From a checkpoint of a small contrastive audio-text model.
Model: encoder num experts 32, text encoder layers 6.
Training: adamw at rate 0.0011, 6800 steps, batches of 256.
Rows from block 3 of the audio encoder of a small contrastive audio-text model, named by matrix and row number. Rows with one number within an expert belong to one neuron, the router's apart. Each number is 128 + 32 x the weight over its row's rms, rounded and kept within 0 to 255. All counts start at 0. Numbers have three digits each.
After each expert's rows are labels from the 100 clips, of 14848, where the router gives the expert most weight on average: "peak in band" is the frequency band that holds the peak; "lies over" is the class under the peak. Only what is clearly more common there than usual is listed. The data: synthesized solo parts of chorales (CocoChorales).
# router: router (encoder.blocks.3.mlp.router.weight, 32x192), inputs 0-95
# gate: expert gate (encoder.blocks.3.mlp.gate, 32x192x192), inputs 0-95
# up: expert up (encoder.blocks.3.mlp.up, 32x192x192), inputs 0-95
# down: expert down (encoder.blocks.3.mlp.down, 32x192x192, transposed), outputs 0-95

# expert 14
router.14:151095092102179081148103129111120086125135128141131088146157140159147166130108165162113148160158147158171092097150116139097161120073107076133085085127149093139127130133144158157135115202150083154157138139091138139091164169125103187112172164125135106104091181129192126082127117172139151080
gate.1:130125160127085122132152120172148104157117098049119113153132131102073157125128135109152135093157109113131129161139111119134165093141105129074142063148128080186171120136125151133189134088116152112064107213126162077082156122091141090110142147105150130203140096130123093146135182152151059151
up.1:129102142124108125128129099166116147123172098147113116111107126127111121114106153161144140095185104126153151145152140106090168112147107106120108113137158098172175162175140182173123115138079134135026146126147139104072163168131086102095185092091154091149103107144152083166112119126110100137
down.1:151186123048104103101091093140166059124127146142136140151134124109147140139131084136074091173142098120127087102119074169139119188127131126096090164123156148216121161150193104181110163126154112142142144133137181178097122094132131081135213125082094149110117121141134157162131063160147115049
gate.2:133089156116114137106186125062123070128111070129134135134183147150085082112126137019131151100148099134078203129092135068115159083200088126155171156106088116134138159093092101117139118112064152195096091158121142108146125135127115090115070161090103105136079145127051095129119118140176064159
up.2:133111074095142132137061170136134134150165102133168184155161118127108176138101079087111129111166097119089144172099128154088129124147097140103145149119103174183162175203162146150139138114065087152127102136115161161046166100145133106121077113119114150148041106143131100125151083170182106153
down.2:146092124166074146140129140101071071121177074179114135116103159177116092165065141116136124107139138117103136072183119137154151184117093168095161106095172100126096112157131126122062091145127103142165154078113150175092140126123120122147187133092139122097104148157084182162147181125113071151
peak in band: 4000 to 8000 Hz
lies over: C#4; G#3

# expert 15
router.15:162146205138155089104109096172137067129084090142118180058098131120108141070064097105182135091065127164070141128075133111103110086125106164148135183155121142124096099119081091105153110154075157116120085161114100150144134102094130158139071146171162155144174142123159095090130137072090169154
gate.0:065178132098144128126186081117130106082134117125078141116111084140090103141152152112073119145147073120141048142163115115140133144149131132116102172148123090098074109151033099166163157123094115142093128129143162072140085146137120103139155158115140146131115201101141092073120129128134150126
up.0:141127138170194125176117164180132090087157122091106175104100148095119154124161151135089115122161146147126166159130167137230116136124185119128215102125122102166099139103119126155091165126047125128158176185120129181065113145168145116140025200129119080160114106121130168170158121106134035146
down.0:157116078130103113129081085109159124111163082136109079191098100145069151103077140061103149105164142140167135170081160117116120137102135137082156117131180069061180126107126100118110148179122112131137160153159139093065142134156138125161105139153082126102186109196130126153099116126110189133
gate.1:079135088080125145166106114113124127094111218086068159179102144113150121196135137087143085113141114128092131132144098165109137138126143096054175144170145133156150130130106184136101167140104162135128121123195147127095049123136132157105110077133130113139111135112117121140147141123146112146
up.1:107114178113161217167077086170114135104199159170175121139149128080148126109163121106138126171101113134088113134161078147094081102115120094149128138055076110063080166164143078097108115163172095115188101135137120130158085171155158162126170087130106130081156130105124104148141124144091130146
down.1:115142169104190126056121169148115139082120118177133122146181133096180158103156122102144104135173110117152177159138090116129090131150139143105123099141128136124110155146111063064167177088172129112107129155127194131185151123132161181122087080145142148176124112175151098100136138104094147152
peak in band: 4000 to 8000 Hz; 1000 to 2000 Hz
lies over: F4; G#4

# expert 27
router.27:153140142135150112126203152069168126094132117074147135074133064087142165065121071127147147091098094129109131173098115144135111174111065156133132146147127173142151054193167096108192166156108174202127105112154123138174147127092124157090132090136148170153097168146172118144163127093180188179
gate.1:121147110136131087113148125134093141200091106106160177089103170110141084136159177147098168120099072141090142112116135170090141086109154074150146169097197063102138146103132146163101110165143135131153098161139129143166119123139136146150135177104090134125149146158092136154062099125157113118
up.1:105099153164058092133157074085142185107126151123215129122123083108084176187141087131137112131107115111174131130158126083154113127109101176071143131106131217137148099166180092142143109092136109153140203148169105130117110076117129155138117122122081107118164147152101105119165171140130132125
down.1:114125140149149112102141083174133138168142064117121156111163164176081163189095149088114228101099135158143092130068144085086178117181120113118133181194144153072108102157134080108111173195139112099161072147166111140116142140096163085096120114169117186094138138122078142119069115142143123150
gate.2:093059089125107134105157067152102104121151102157208126130174104113138108147158162158090112151097113078059133114130183105140074117162139143112092091088149120108179180095103102159141117136153186130100165097128112165163163131142122108148162100142075130152164148134113165105100138154099104085
up.2:115124125155152165118162160210174161182099166104055111103148052130126095151117076165151135192153100123185146131163090100179132151099140116130108084147130062147130129139124137133182131121138118090070117160087167112131147133052128097127116133125083080150094071164122100059148138121131123073
down.2:153062090207104095130046102124130132088156085189110131122176193107160165148162083135138166097113105125126132101121158104165104182127047068083113157130129085180134147124128151120097121157089195179108131133114107214143144117141171144126153110183122131146073146114141103086136179098116134154
peak in band: 2000 to 4000 Hz; 1000 to 2000 Hz
lies over: A3

# expert 13
router.13:133096141143135151156180183124097125088097103114144135136145088113100129024077100141122159068158123094066108105092145101125148092162167144156062198166111084146185120158150128097150165184137150131085131157174104150157047083117088158103100107142166156117114151107124132152121120126142175136
gate.1:103116133175114162157128166133120175124165130108103144111110139152095148111114120121128110138159128111137111099237112113156176095126144113167115098143204107172102103105136142090143101086132117146164165216162239111088090104141136160061107120111095159128125158104142124157155145141101088158
up.1:131152146096156115095131072106167117152143159189178129169116131111146109151182173122143142137091146143118141167069122162120067128124103145098143111059084148089133134178158102176135116156103180144070080069076084172172145145147101103162138134117127099115116125191097134101149095119151136109
down.1:063140095110141108124105124131095112122164118111126190175107118134159103115150119111135133122140094184129130163135173165134143131133127111132150160132229134163182186144129114141129110007070128095159090107164153137104136154153195086102136099104148137131142137118090130103106140136194102142
gate.2:106115176087102095175143163109142135150172111122101160091104194126180119138090173089203143167104160187165098145108146095158139147112079066140120060183153144113123035087146167137127128084107164137120156164149127155109104146085129134147100100136164131110096124111177097138159161075121124131
up.2:166114150150172144132084141142124172165105163149169099168160125144148157142157163135106098129145118091161116159173042148088106144126130143152175111117139116112101136144045103093085120100146064127163068113118110097159121123162111121121149168096077115099161143228095178148138126181180117100
down.2:106174104148128100068134143134148077138102137136123121091166160157096151113142135099042067130153103117111094096118117142133076140133119172147140150101072103102165125155120130125068182141101199209147118135154085106134135145125175159144094107153190138066161090130177141110094128215172159148
peak in band: 0 to 250 Hz
lies over: C#5

# expert 25
router.25:132096131152118076086140161143178144101189097144063212064095174093116095089087105088130115064147105170084128121116094107138184128126137129156148154163139143138119114155110124139191142161110126143128073148153064115102075112122082128154138127108181101128089161113064096133115143092163119116
gate.3:181051088113114143103149103187126091149128088105121126126134115174190158112111111148115140194163134078142089124143060137168125141166118112167116122137152106197135055127162157141160202142116089202102115116118207086141127076133151153108094089162097170176100088129115137116153136102121139123
up.3:178091113108107147108110162152149100071151050150105155173171125164178126109137117078165092132155144135094098132134087143084139139109078154126138188147070086137179116144127098172174191159149140062088138115154119121103105103152153104169122108167137086149152119184050119092092193147123107155
down.3:139147124125146147208143149084108162071127169072149115163119152100122146103144138142122087176122122155110159150122165137073184161051179091131114151121151104183088137145045082133119118143163139177093069125108173101156101132133081132138141090123091147190092133115137062148148138090156161104
gate.4:100159101098062106126139126129159145101109171185105160151084115171158138143118144172143169084127155119178182142169177086148108113108175142044089168137113124136078159092169163115098127097082094126138188126173155156178076115127101111087145124083134176096121133146142095088117160066183121101
up.4:144061171161184165108105153161157084127112105133136121111193163071162079154145122102139078151109078155101106166084097162102154120139077066181179112113162103080135105173070119153122146166137132123050106066087139131132153191137116149176159148206082070116095105113107131129112112118099161159
down.4:175191132119131144100113134106126071163136117182142117101118122148143161137098066171203135142107138189113115151150154096105140084146111132121089124223142142142198167115106147110145150092137133123112119115145186104147122146090149104142085105092182113082133141078096141140130165103107033128
peak in band: 1000 to 2000 Hz
lies over: D5

# expert 0
router.0:142139121126126107131133177121114137104128100068136142113139108087106150060172077143160182089073104133090118168085102123139100179165062160128128192154091143113117088145144113098188147143121168184136129091166084150177134126078144164118117095106171164189102136180143140146140134086174173139
gate.1:123137064130151134080131121136143199078162167147164165147125125056119125155110087108114164143164150128080142109077136127197137140110107152090129113140106128179104137109096031043075168102106112093081137090131143124090201148139164098103134092160137071109140162068071057104169120133152109141
up.1:161139156139112098057122128108100064133122200195074144120124156117086091153157109164141109120109176112102120133114147100141147162105107103063137139121154085171120137101115133110132088171157211100178064125117132144087176103137169156141147135041066065131155141133128138099087167186120111073
down.1:137100098097100101100112066148136149097124154095114059182045137154189117120129110101139153185143103089110120144095104107193121126191112125197115121132115084098131049200072119133161111122113134087120122205173129159119114103144172136158116090148150193110085148138114125161188138062078076073
gate.2:180179102178069105186081101189168180075144178086062166110202159123070146138110153186094140163171134110118163165141138180161223139100094153166150089106099152114124153099119145086150125055132094091169121071093131149196126090108145106126073098114106141139106126090119139145128129087098200079
up.2:147109080170076104126069160147159096081131135102045103135120134164087123159154184116177139148144151146154058146120122106126093139113134085108059176110187146102079083169126136137143131142136147156138142096183099099169126100143141117109128133132154145082142102123151177098147098113135154111
down.2:091133166134168183141144120098092148123083088134090141116160093163136157106136119107146128123117144132165044199145159125176088120176130113154154131099113139125093089100156072094151151156063148137134193138130088138143171198094095110114138123124142059167141162194155128151114080135069099144
peak in band: 250 to 500 Hz
lies over: D#5

# expert 20
router.20:146180095129158110101124100143149154086114106120133104118165142091123109097076132119162147083065180143092134161140174145169057117151104169116099144153092130138115116154112109099197141072104178123063122106167102149147164156096119175086146106089140210123188140163161086134122157117162120144
gate.2:128087191094092132115147161130135158141137138116155092091109157111095218179096122133130152109151127118144130083083120174123106164095111104164148077128101178092129155130164196164083145095042168075119074129108052118088182081141110094158147114104101092142108117139115158141143144156145181098
up.2:112148089128166127144132152088162118127123155160102093164118100099103074160129113101128085129174115115148041123157142114093157090074157101099108218124137084155182151145151168091144124164154100131081178137146107113176172156077118103147127167144124141106119108087162158152101220131038112161
down.2:113134174139125080088120196107109123108128144176196132070151142202088180112147094168164155113139123108113117149137118113131127111150092132152136140188098181097199124119124090068143177077075121032127105149153108122170184124143134154199086131092151163081095166120159126160119146086188145177
gate.3:126112159089125087174179147075097134131093161145163110137109145095114115142156072148179175136138086197137058125127104203085150112087185147147136158153127096090157197121114073140113062121138083076054142169061111117132088135119158053149142153132094099144158125141126110140112116145180158149
up.3:177098168181104145151123102143155109128072142144108130091132098123135132080136097050110128104139130128143163139138108104167108109146189128115233093078127135110162124087107132141125174049132112140116095166176090146153149167148176103136063168132152129151113136116137069140166110086116164150
down.3:177117119157173077096136133119144169130078116071138108154139098137084141163098142174115146154109159135150145114138136157160182179139154180063111130108133114172143135133081124097140136147146149091086167118104091100115150101075113113153171121092152166120137108183089117076081190085088115087
peak in band: 250 to 500 Hz
lies over: C#5

# expert 17
router.17:167175156155163130126198173091134111104140116071196115066128098061135156086148072141117177088116086113069140156134151108126068132145079193123143142201155133164123095163143124103177149124091125180130136135128086164156116136066117177134139109124114171178144127158175117119178133109179151151
gate.2:131127161088111137094114157188136077104143136146145120154085149124134117171151070112159110138162113121103090061071112089170164145030066093130136114129134072136127160098127058133146156100143155105112104144144086162116111149112152091133176167142174115154186134082163124138125194187136113172
up.2:102181099156132160082188100078121097084137093151186096077114112113093173094134142152144204083157086122099082125136140032109069084102127135122113109157121097147116125077158141095150111203114154190128171107101098172179102100097091119136079154173137157177038145083153102171183145107124156156
down.2:115105165111101152154175114164130108118063132155124116077151078129188187130130119149128153182083138116125078099125137120101164142113113132109133110104098093071181116078081094129105095172126189130061088155110104121139064146035139168134135107086153166163223102129117162080141138143100195125
gate.3:076184092093150108126133118132122187159121160098088103074151130135119118153149121085108099136115111128149101168102162150105139143115153097164168146138164070129137144114079152137104166100145177052112154116149152094128140147126200119065106094165061113114130115138110148168119147186109098085
up.3:116172045080123149099124142111143189126167096059096098067112116139146108138135115114160143099124150119125050192093158120118130111147108155163133133129093151172131163155121147173153085058155162100123136120135113121105126117057172145159118105138069139117128090091138098174116121147126128103
down.3:059134071129183195068118143123101126132134026103119117106158121131186164090109183163059167109134161144134112102126080212123133080155087093179135168137111133134114172118100115145137155128115214148107116149117135116113101063124156144089144055147104197178079145109116156141169148119104120093
peak in band: 1000 to 2000 Hz
lies over: silence

# expert 26
router.26:125166121076162105104155140131115113105120150092191144129146117101148122098180114129153193106120119074107134162107121155139072127138070178143137172166067154095136050138103059098181187113130159158141134127172078143176085129093112157066132140169168175124090125154147113143177156083134154140
gate.3:175120152118130124153108188173057119151122118139080096103174166087122045101144109106122072130132188175161110120114145064071173117161142096109060035094118120107105135110132126129130132151128146164160075125089124131180108106102123130152136181077142080126098148160121095145155103103068048134
up.3:127113117141116094189138122168099146101119119099110113154118135160109115114162124063177133087087145145135083168115192094135107036141124052172114119163176218143162148125166109119176206109090172090120098088116152105203112111131077137126090092163100071126157123137105115109194082140096111157
down.3:214110168166098096140139136188101081110089122161142131064136110128099164177101067079090138104162067139138131102150145158152086097118118134180114158136044071146144109136152104160119155139125154156094107140116125192147153153147155150111138091129099101177150094160176135100143196137115142116
gate.4:103093090116138110092148109162210099071126137141102067123182118123160178116127117108118121061116104127131088161161129130103085118067066122110108062147195079153071109145141210142145121143152120097108161114131181118128116160153148097133139084130163121130146166130107125127203150165123154149
up.4:074124155177141143132091117106169141100113111087080119083075083097161127178103113150121086096110138142176190179144147083160142178082087161106096059135128094164105175086077114117178157178127131141062131151144133139086166172099209101088171120090128119128188139162132107143191164152115110131
down.4:085175141118099157087158139126103198092088186125113093080154113100172083149168124132131164164115124180190126109087130125146185096165148150162094176094141151105156135157087116112045107070128109091126111126130111142071158178128219096126088122135124073163100069068159094146125183030101110113
peak in band: 0 to 250 Hz
lies over: A4

# expert 2
router.2:161168150109105155152109096128109114124115101140147114130161130035105137160083124108114157113133128144098186169071170188125183181146172160091139159165101119166118174080114162138096128151096106069148098086104072117113154123115132118160076106109171082063147096097105118127151168210118133158
gate.1:090150208130146108128098129129055098123138089118125146113098130132119141105150140123114141104117083163103137077133094113144119118092176097110163130189159162136135115097127183126089115146079119155200133162110124126102107129111169121185073171099089129123094136077153093223095118105123084141
up.1:079243084136148081105148127104101149061137126117087130124108106148125168112094122112159113142127150110139129215149139083122126189159082118102173120110180135120157082168127155176133116092092154125103188173153113080096154124153128155180103099160120125148165124084100100102145145099102113117
down.1:167185154130132116134124139154134123155068126177116141116101100100118096173090037136096061136116121159109033106177122109117127142134109081085112106134131200147119136217130121136118152157117074135124103118150114121161138105147184154113156096117146085134087129073073211078162098116048155200
gate.2:166174165096073151099140090151106119058100119135132092106096093144128121149115137083102124117149168184134110137112183129116190118168176125080171153152102084122178187077103073183104203106128160068104140101100117188076121107100179081119135121138172104084141114128118167171170153126094141159
up.2:082110089168170065148167132117156109160188137093105116129098121071082150102144130130168113126163085126112098112164078093080090154108106142158092091075143214111111066165162206108161122104149155155160088156157159112162107151161069150142146139121105150165068122115133073126153113057120140092
down.2:152140136147061132205104150210102099085171101115100169079087200118183116106094136113119119116123126148108161098100101119102143096132142091133113144133102113155166171128140088180148100110114187136100155198157124119145129150083136106129129141170085097168120125096101142120110107110049087169
peak in band: 0 to 250 Hz
lies over: F#4

# expert 16
router.16:089124127127153122095088087157165145072195083105173204100062137132073133156114162117104182069195123097102138084139124132112115160139106111174130068113132148128086117100160152157120108093102187132118084140153062132117116142145208115127165135112141096121164105098161084113117152195151107128
gate.1:163114177125210165162176095120121109138058106138110072101122130090122126140114125086129110162053114137139129098134159149115142066106139137138112132114110077130118189162119060139095139143156119112151160174119143129107112175115079120116129152170147122113153102143143117104177149090055147167
up.1:183145086113172113077083107188159077180182169132138146102065177155225167101126155162096148115163149098147076151123149174162071146158118086147123145146174186164115057055086144146122142104095135123120123173167171113154151092186126101111094121131089130129136116124144153107157132093162033053
down.1:107131121151087067112168069214107162095089148128131138077141132172192137123150173154081130134066170077148115092114118131171112123172096130127090142139139174158127070148187118127128152135152207179149115075092108128094092131112111149125165074114162146140120156143123159119194107186067106144
gate.2:177132146124094111144113091072128074127122136150142139113138123068105156128143105129134100130137108103134177163127115165151101112100127070060159144110149112142203159105145138115180121119108132195171147084128181137114176149169161110138035116134128149129155136177112083128096161149155087176
up.2:082031091105139189193142140141137168126127106103160124138171126120060108129118141115130072114161126081092135162136147083075133164105153116106093089094215109154046052115085115159137164120132100119105153052052108103108123143134155146118207181104155112194110100122155116153154119118140093093
down.2:132110147145202150129063141070132153170073122094168101112135145164146068160126197160150111158164104108097183117134183179141101141058162148118103124154133088083149171101091130099129120199133161105145112171106125111102113120172138073076127169133130153183158089165141202167124134177147151104
peak in band: 0 to 250 Hz
lies over: E3; D#3

# expert 19
router.19:133194182049159160161160202133144175153129112092110117104166126144141119142131141102131111093129073161092101129173161100097119102146102145146159138120142087136114156160052118068107153133154123112107130144089143121150046128096132196115128116151142068089168135189122140099103083124110115122
gate.2:157136143111048105138138123100126136134147142131118121126114098152150177142097113115118139182054124084112155179092153157111140108106166102086122084125132208170173122112110117108117128093086169114106137124095127062144139146116147086114074137103096070112169075151181103084138095097096185161
up.2:141124108161184098176154123159114106127133127070148145121130130123090156097154111162105122140134152103083144106129090131128127141109097178150097175144148065089077190161160103152162084149132126080135115158103087151162136163165096147156095098133124165155140106182053141115107082134176192083
down.2:153115094088164136148052038153042153172149134123120138139182126127163145116175115157090120111123150065150124095123172111135128099097156183129115122116098153126092158110133108104146123130130076129160133087144126133061164071158088097075112123175148111136176155128136154100130121135079168084
gate.3:112144185095135109128147074132144138099108094078086137130090157158103114141131142109154193106125062153095125098125162139094152068145182053155132128114147109202086180155112115106135098105093191115149151150148148109087116153099181124121098179146196109116137100060159111142148190117116087158
up.3:140104111102141068181158068127173116088182101082093177151083105145086152139125232132133131114117088123100133117127155150108136060157180068140069136065146111175131164138126128148131153127108124068138138124135119143054098188147151102109051161129162104108108051070102094148143126089155124171
down.3:105153114133131123129116123186162126067101129081132121174115137138153131081137090179127152112132122110116125133176139125150127192096178083143076152122128090151082168187057111054134123161158191160147112102145144083110162132184116084117183132147209132128118090065137147138092140100158092190
peak in band: 500 to 1000 Hz
lies over: F#4; C#4

# expert 29
router.29:195181185086134125120138117147168103125141098102099123163161129132144101091128104126157118126063133150102137179071124146099176150155074175128085168162083099066118101135090068182141134169164168110106058103115087150127096106073100133114088091118154152121166143202097133109136135124128134129
gate.0:083157082142132154182138134160127122135106140121101093138145123146112112128116111137165121088206131139143091103111169099137178126167086123122144144095139150223123131150097175067104134118120102129145201136167160115082161085152144121037162107126125149106141128110178153178163105124096169170
up.0:148173145109110124155134109147051100145115090102142062148162092178139146167117114144114111129150134116142112183098182103095162123149053130076115114073142094130144140144105119090132154135156145090145163113154143097064149110130153139050138108180144146061119120133197166111119168135072164175
down.0:150108092130103098158135124149154078166134174116088156147184132089177090077125120120186175161141138142174129125134103126126107172138070149098137124135156150140072133142101154082133105155109124160107141114124114110069149180099171129104186110111118146178123152159152095131131134131158135113
gate.1:132063096123159135158124126070141111156216183097134115121121124112084204116161101153145124106113119176153087124194093138099128115121085170108186126118121116073100127092156100088166124051125113090174187197103151140191141135151131144143151141126106173087117177104116066116106153097118097135
up.1:122169187120136145085201188185090156132149102122102114153159159163168121171052129099102121138180158087166100139128126138206079091155131119173153091104134151096187129172142147106115166200117093114136161102116058114104123067135095192160108140154135035136127116072111101094173149126100179138
down.1:071180160146141190131119106128174106142142161158119055160133074158125153180165074127116164138094138102149121125146149114145186123108079102126131069055134090156139168119136051147108088117169132155100151170143209135117127111158124153068116103133081137153151152188140117082169101110093158145
peak in band: 1000 to 2000 Hz
lies over: D#5

# expert 7
router.7:137148148100156122102168142112129129098124105072152108065158130082117171078094116099144152085072125104080170133083128102193084149132056174139133169164127130138132073146105113125154159157102190197134104128119118126153096110084128144080143120146147175179096160197138088135184136111185183152
gate.1:110148092096163114182155150181153133061133156137104154141157110134115160102217113151172103105150154161109141135121111122126160106120130180107199093103159170069097110128214142138089130077131115109149132140151111107155179116150164194118110110136078174127109146095141141168102106147110115204
up.1:189154114082142094153104063130144167062098114137113163082160199141125114125161133130144138149157111095071144065129071148154178078174151143152143058179129120118149095147168115133112106126156142126194101080108142065147134097131116180135124156140120139109148153105133130116117090186156089065
down.1:150083181126149107040153091148097149109139121191131110115185154109155100141136045128105156112126147134091109126120102154115101123153146102087110137106051115189149137143116150136159160115128083135131094104118088188097155135131146152116120163148120103129108091072164113089112058067103141110
gate.2:116124141144069094165122158123151093155122082144111122102115123178167097096109134139153083206109162103149130086097093101200125102144095127116123104134083178112118089134120100113125140179109166115127158125092122123123142145152081109109112099102123115158102105142132145158164162084096159149
up.2:138195095084171127067135138115136191146160140087150172129117139138111156152126139139103172091192142153100162150145188183098122097089170126145096158167107036112100096184115125141111127112152131137119045109204084124158121113116148145140159150122100151105141112124174160104175102181164106102
down.2:167126102131067147125089137143166082137173156138139095145114196140141136122152143048125128065097106169130112077099149083128136171135112133140198114120150123106132152123113114141057094171121174145108156178148195077099148166089123157171149119113116141084161177147173133230094154176152125104
peak in band: 250 to 500 Hz
lies over: E5

# expert 11
router.11:165138108176190112152103143115174134122158120124076168087125141129090108160170046099145104087108076163086158122084126122079106108148101155137146165104210123058153193158127067088098107103153122123176124147115146161155133145141145146125130175124116115128124152134168122105100126115151140155
gate.3:137153164174169076101056126124152178112178143131101155116056133092198115145114127139155117082092124135131168128098061156119111161116099128111109135181146059126156139156122109107132123132104175104118123067132092125082134141105111176205123135158117160149170150070107156163117145177154103125
up.3:131086098107147124131132097169143111120074155176114157115107120109128061132080065140107142117135131116089103169182136162162148085143136085100171044158155069090087158104107149124171065091183082114130102147107131124155125134161085106125110153174165074181141082149105095064126143147131169118
down.3:168140102079161155128135146114102137125086141121104119137097145177129112103131140148110159138078096097110064119110161087118118116061174081137120124153103118167189171107201125132111154166106138146177128161146120148178140097189058078082139113167143116159097154134159152108122098169144111187
gate.4:106164069106138181149135086121052127135081118175174154186157096087093147131153099147075169163140117122105073188123144158093131128111165099125130152115139142113084187058181089132126091115141123184114148135114179123114106121192108067103117163185113111128172096142144101128163177163195119116
up.4:134115093097110166134096048097035106165125077173160131177160059091110155124195115138097147202112123121138120164139165198095100109122218086148113117145156152137115156078123114120120113129081105120092133130123185110118096143166108101088130121164107154133159111178142096111160142171133149114
down.4:120062129143101108112170180128163178108102181158150135139133138131122035065116144145137109129138076168149125123106071101173120134167141184136107133073180159121104092139122079142125077100108111112141172183123098121113102118100072110156160112142176112124122159078142079169125164052080135112
peak in band: 250 to 500 Hz
lies over: G3; G#4

# expert 22
router.22:133087140122169133116156162130117148100144100088195113095179092097140103100146113079129110063143122095124106145096173140184092154128076200139146169126121151123157108132135132063201166114076173160112113098154115151164090131119112184097116132166157166185092131144159138137140089109175162174
gate.0:146102174085179100162098187109176092081152117079083107137121157110139161183113132132172158145167081140125152091144163162156095069130070129111138124112135121106167126188119070136104167170155148094147139142114139143158113096117142079117138149178140096133113125092126145083134151140189146128
up.0:155155160141198163153123072129122132147113114139068104138157128148071076176143131181110157146145095154100144129194096114143100142108175145153159137165175109188135147121119092112127162108137113174094077103130148136053124176168190143169095140124130140103056112164119159180154114148122136181
down.0:123089123109177101143061118071114128101177152179152139090204087138166140129086145183131122077162113162186038060127119109131120152118166130129149119077155057118154168126132141093119117096132120110042126165142105107094106117141211149174114147126160062145174227111158143125112112140155129137
gate.1:119110134124125142188112142174147105077137129154100145113148165133075146135176163148192165044167139107075091130113163151105163083123151193142142107147128142143162085129119190119133096113075094156148157133185170175129134092135116157137109171143155118081091173080130141161095176108148110220
up.1:192145156133079117138174090104150135171156112080098126087100105082177120168085099104071134203086102164174146143121111101147117120143106089125078146138147165158108147112120110119120172154142167148123113113073110067136139165139134099111145069094143134193156121134101058105144123109140164067
down.1:150130146162140160119167159130120137110237112129136116083142112167155136122083121118162139099164080157091174124151178089115102148150130158152152123084070168144138132183076087101068186178123119150127048089170061188163095112162216171149115134135147080145092175113098152204124118067158114158
peak in band: 0 to 250 Hz
lies over: silence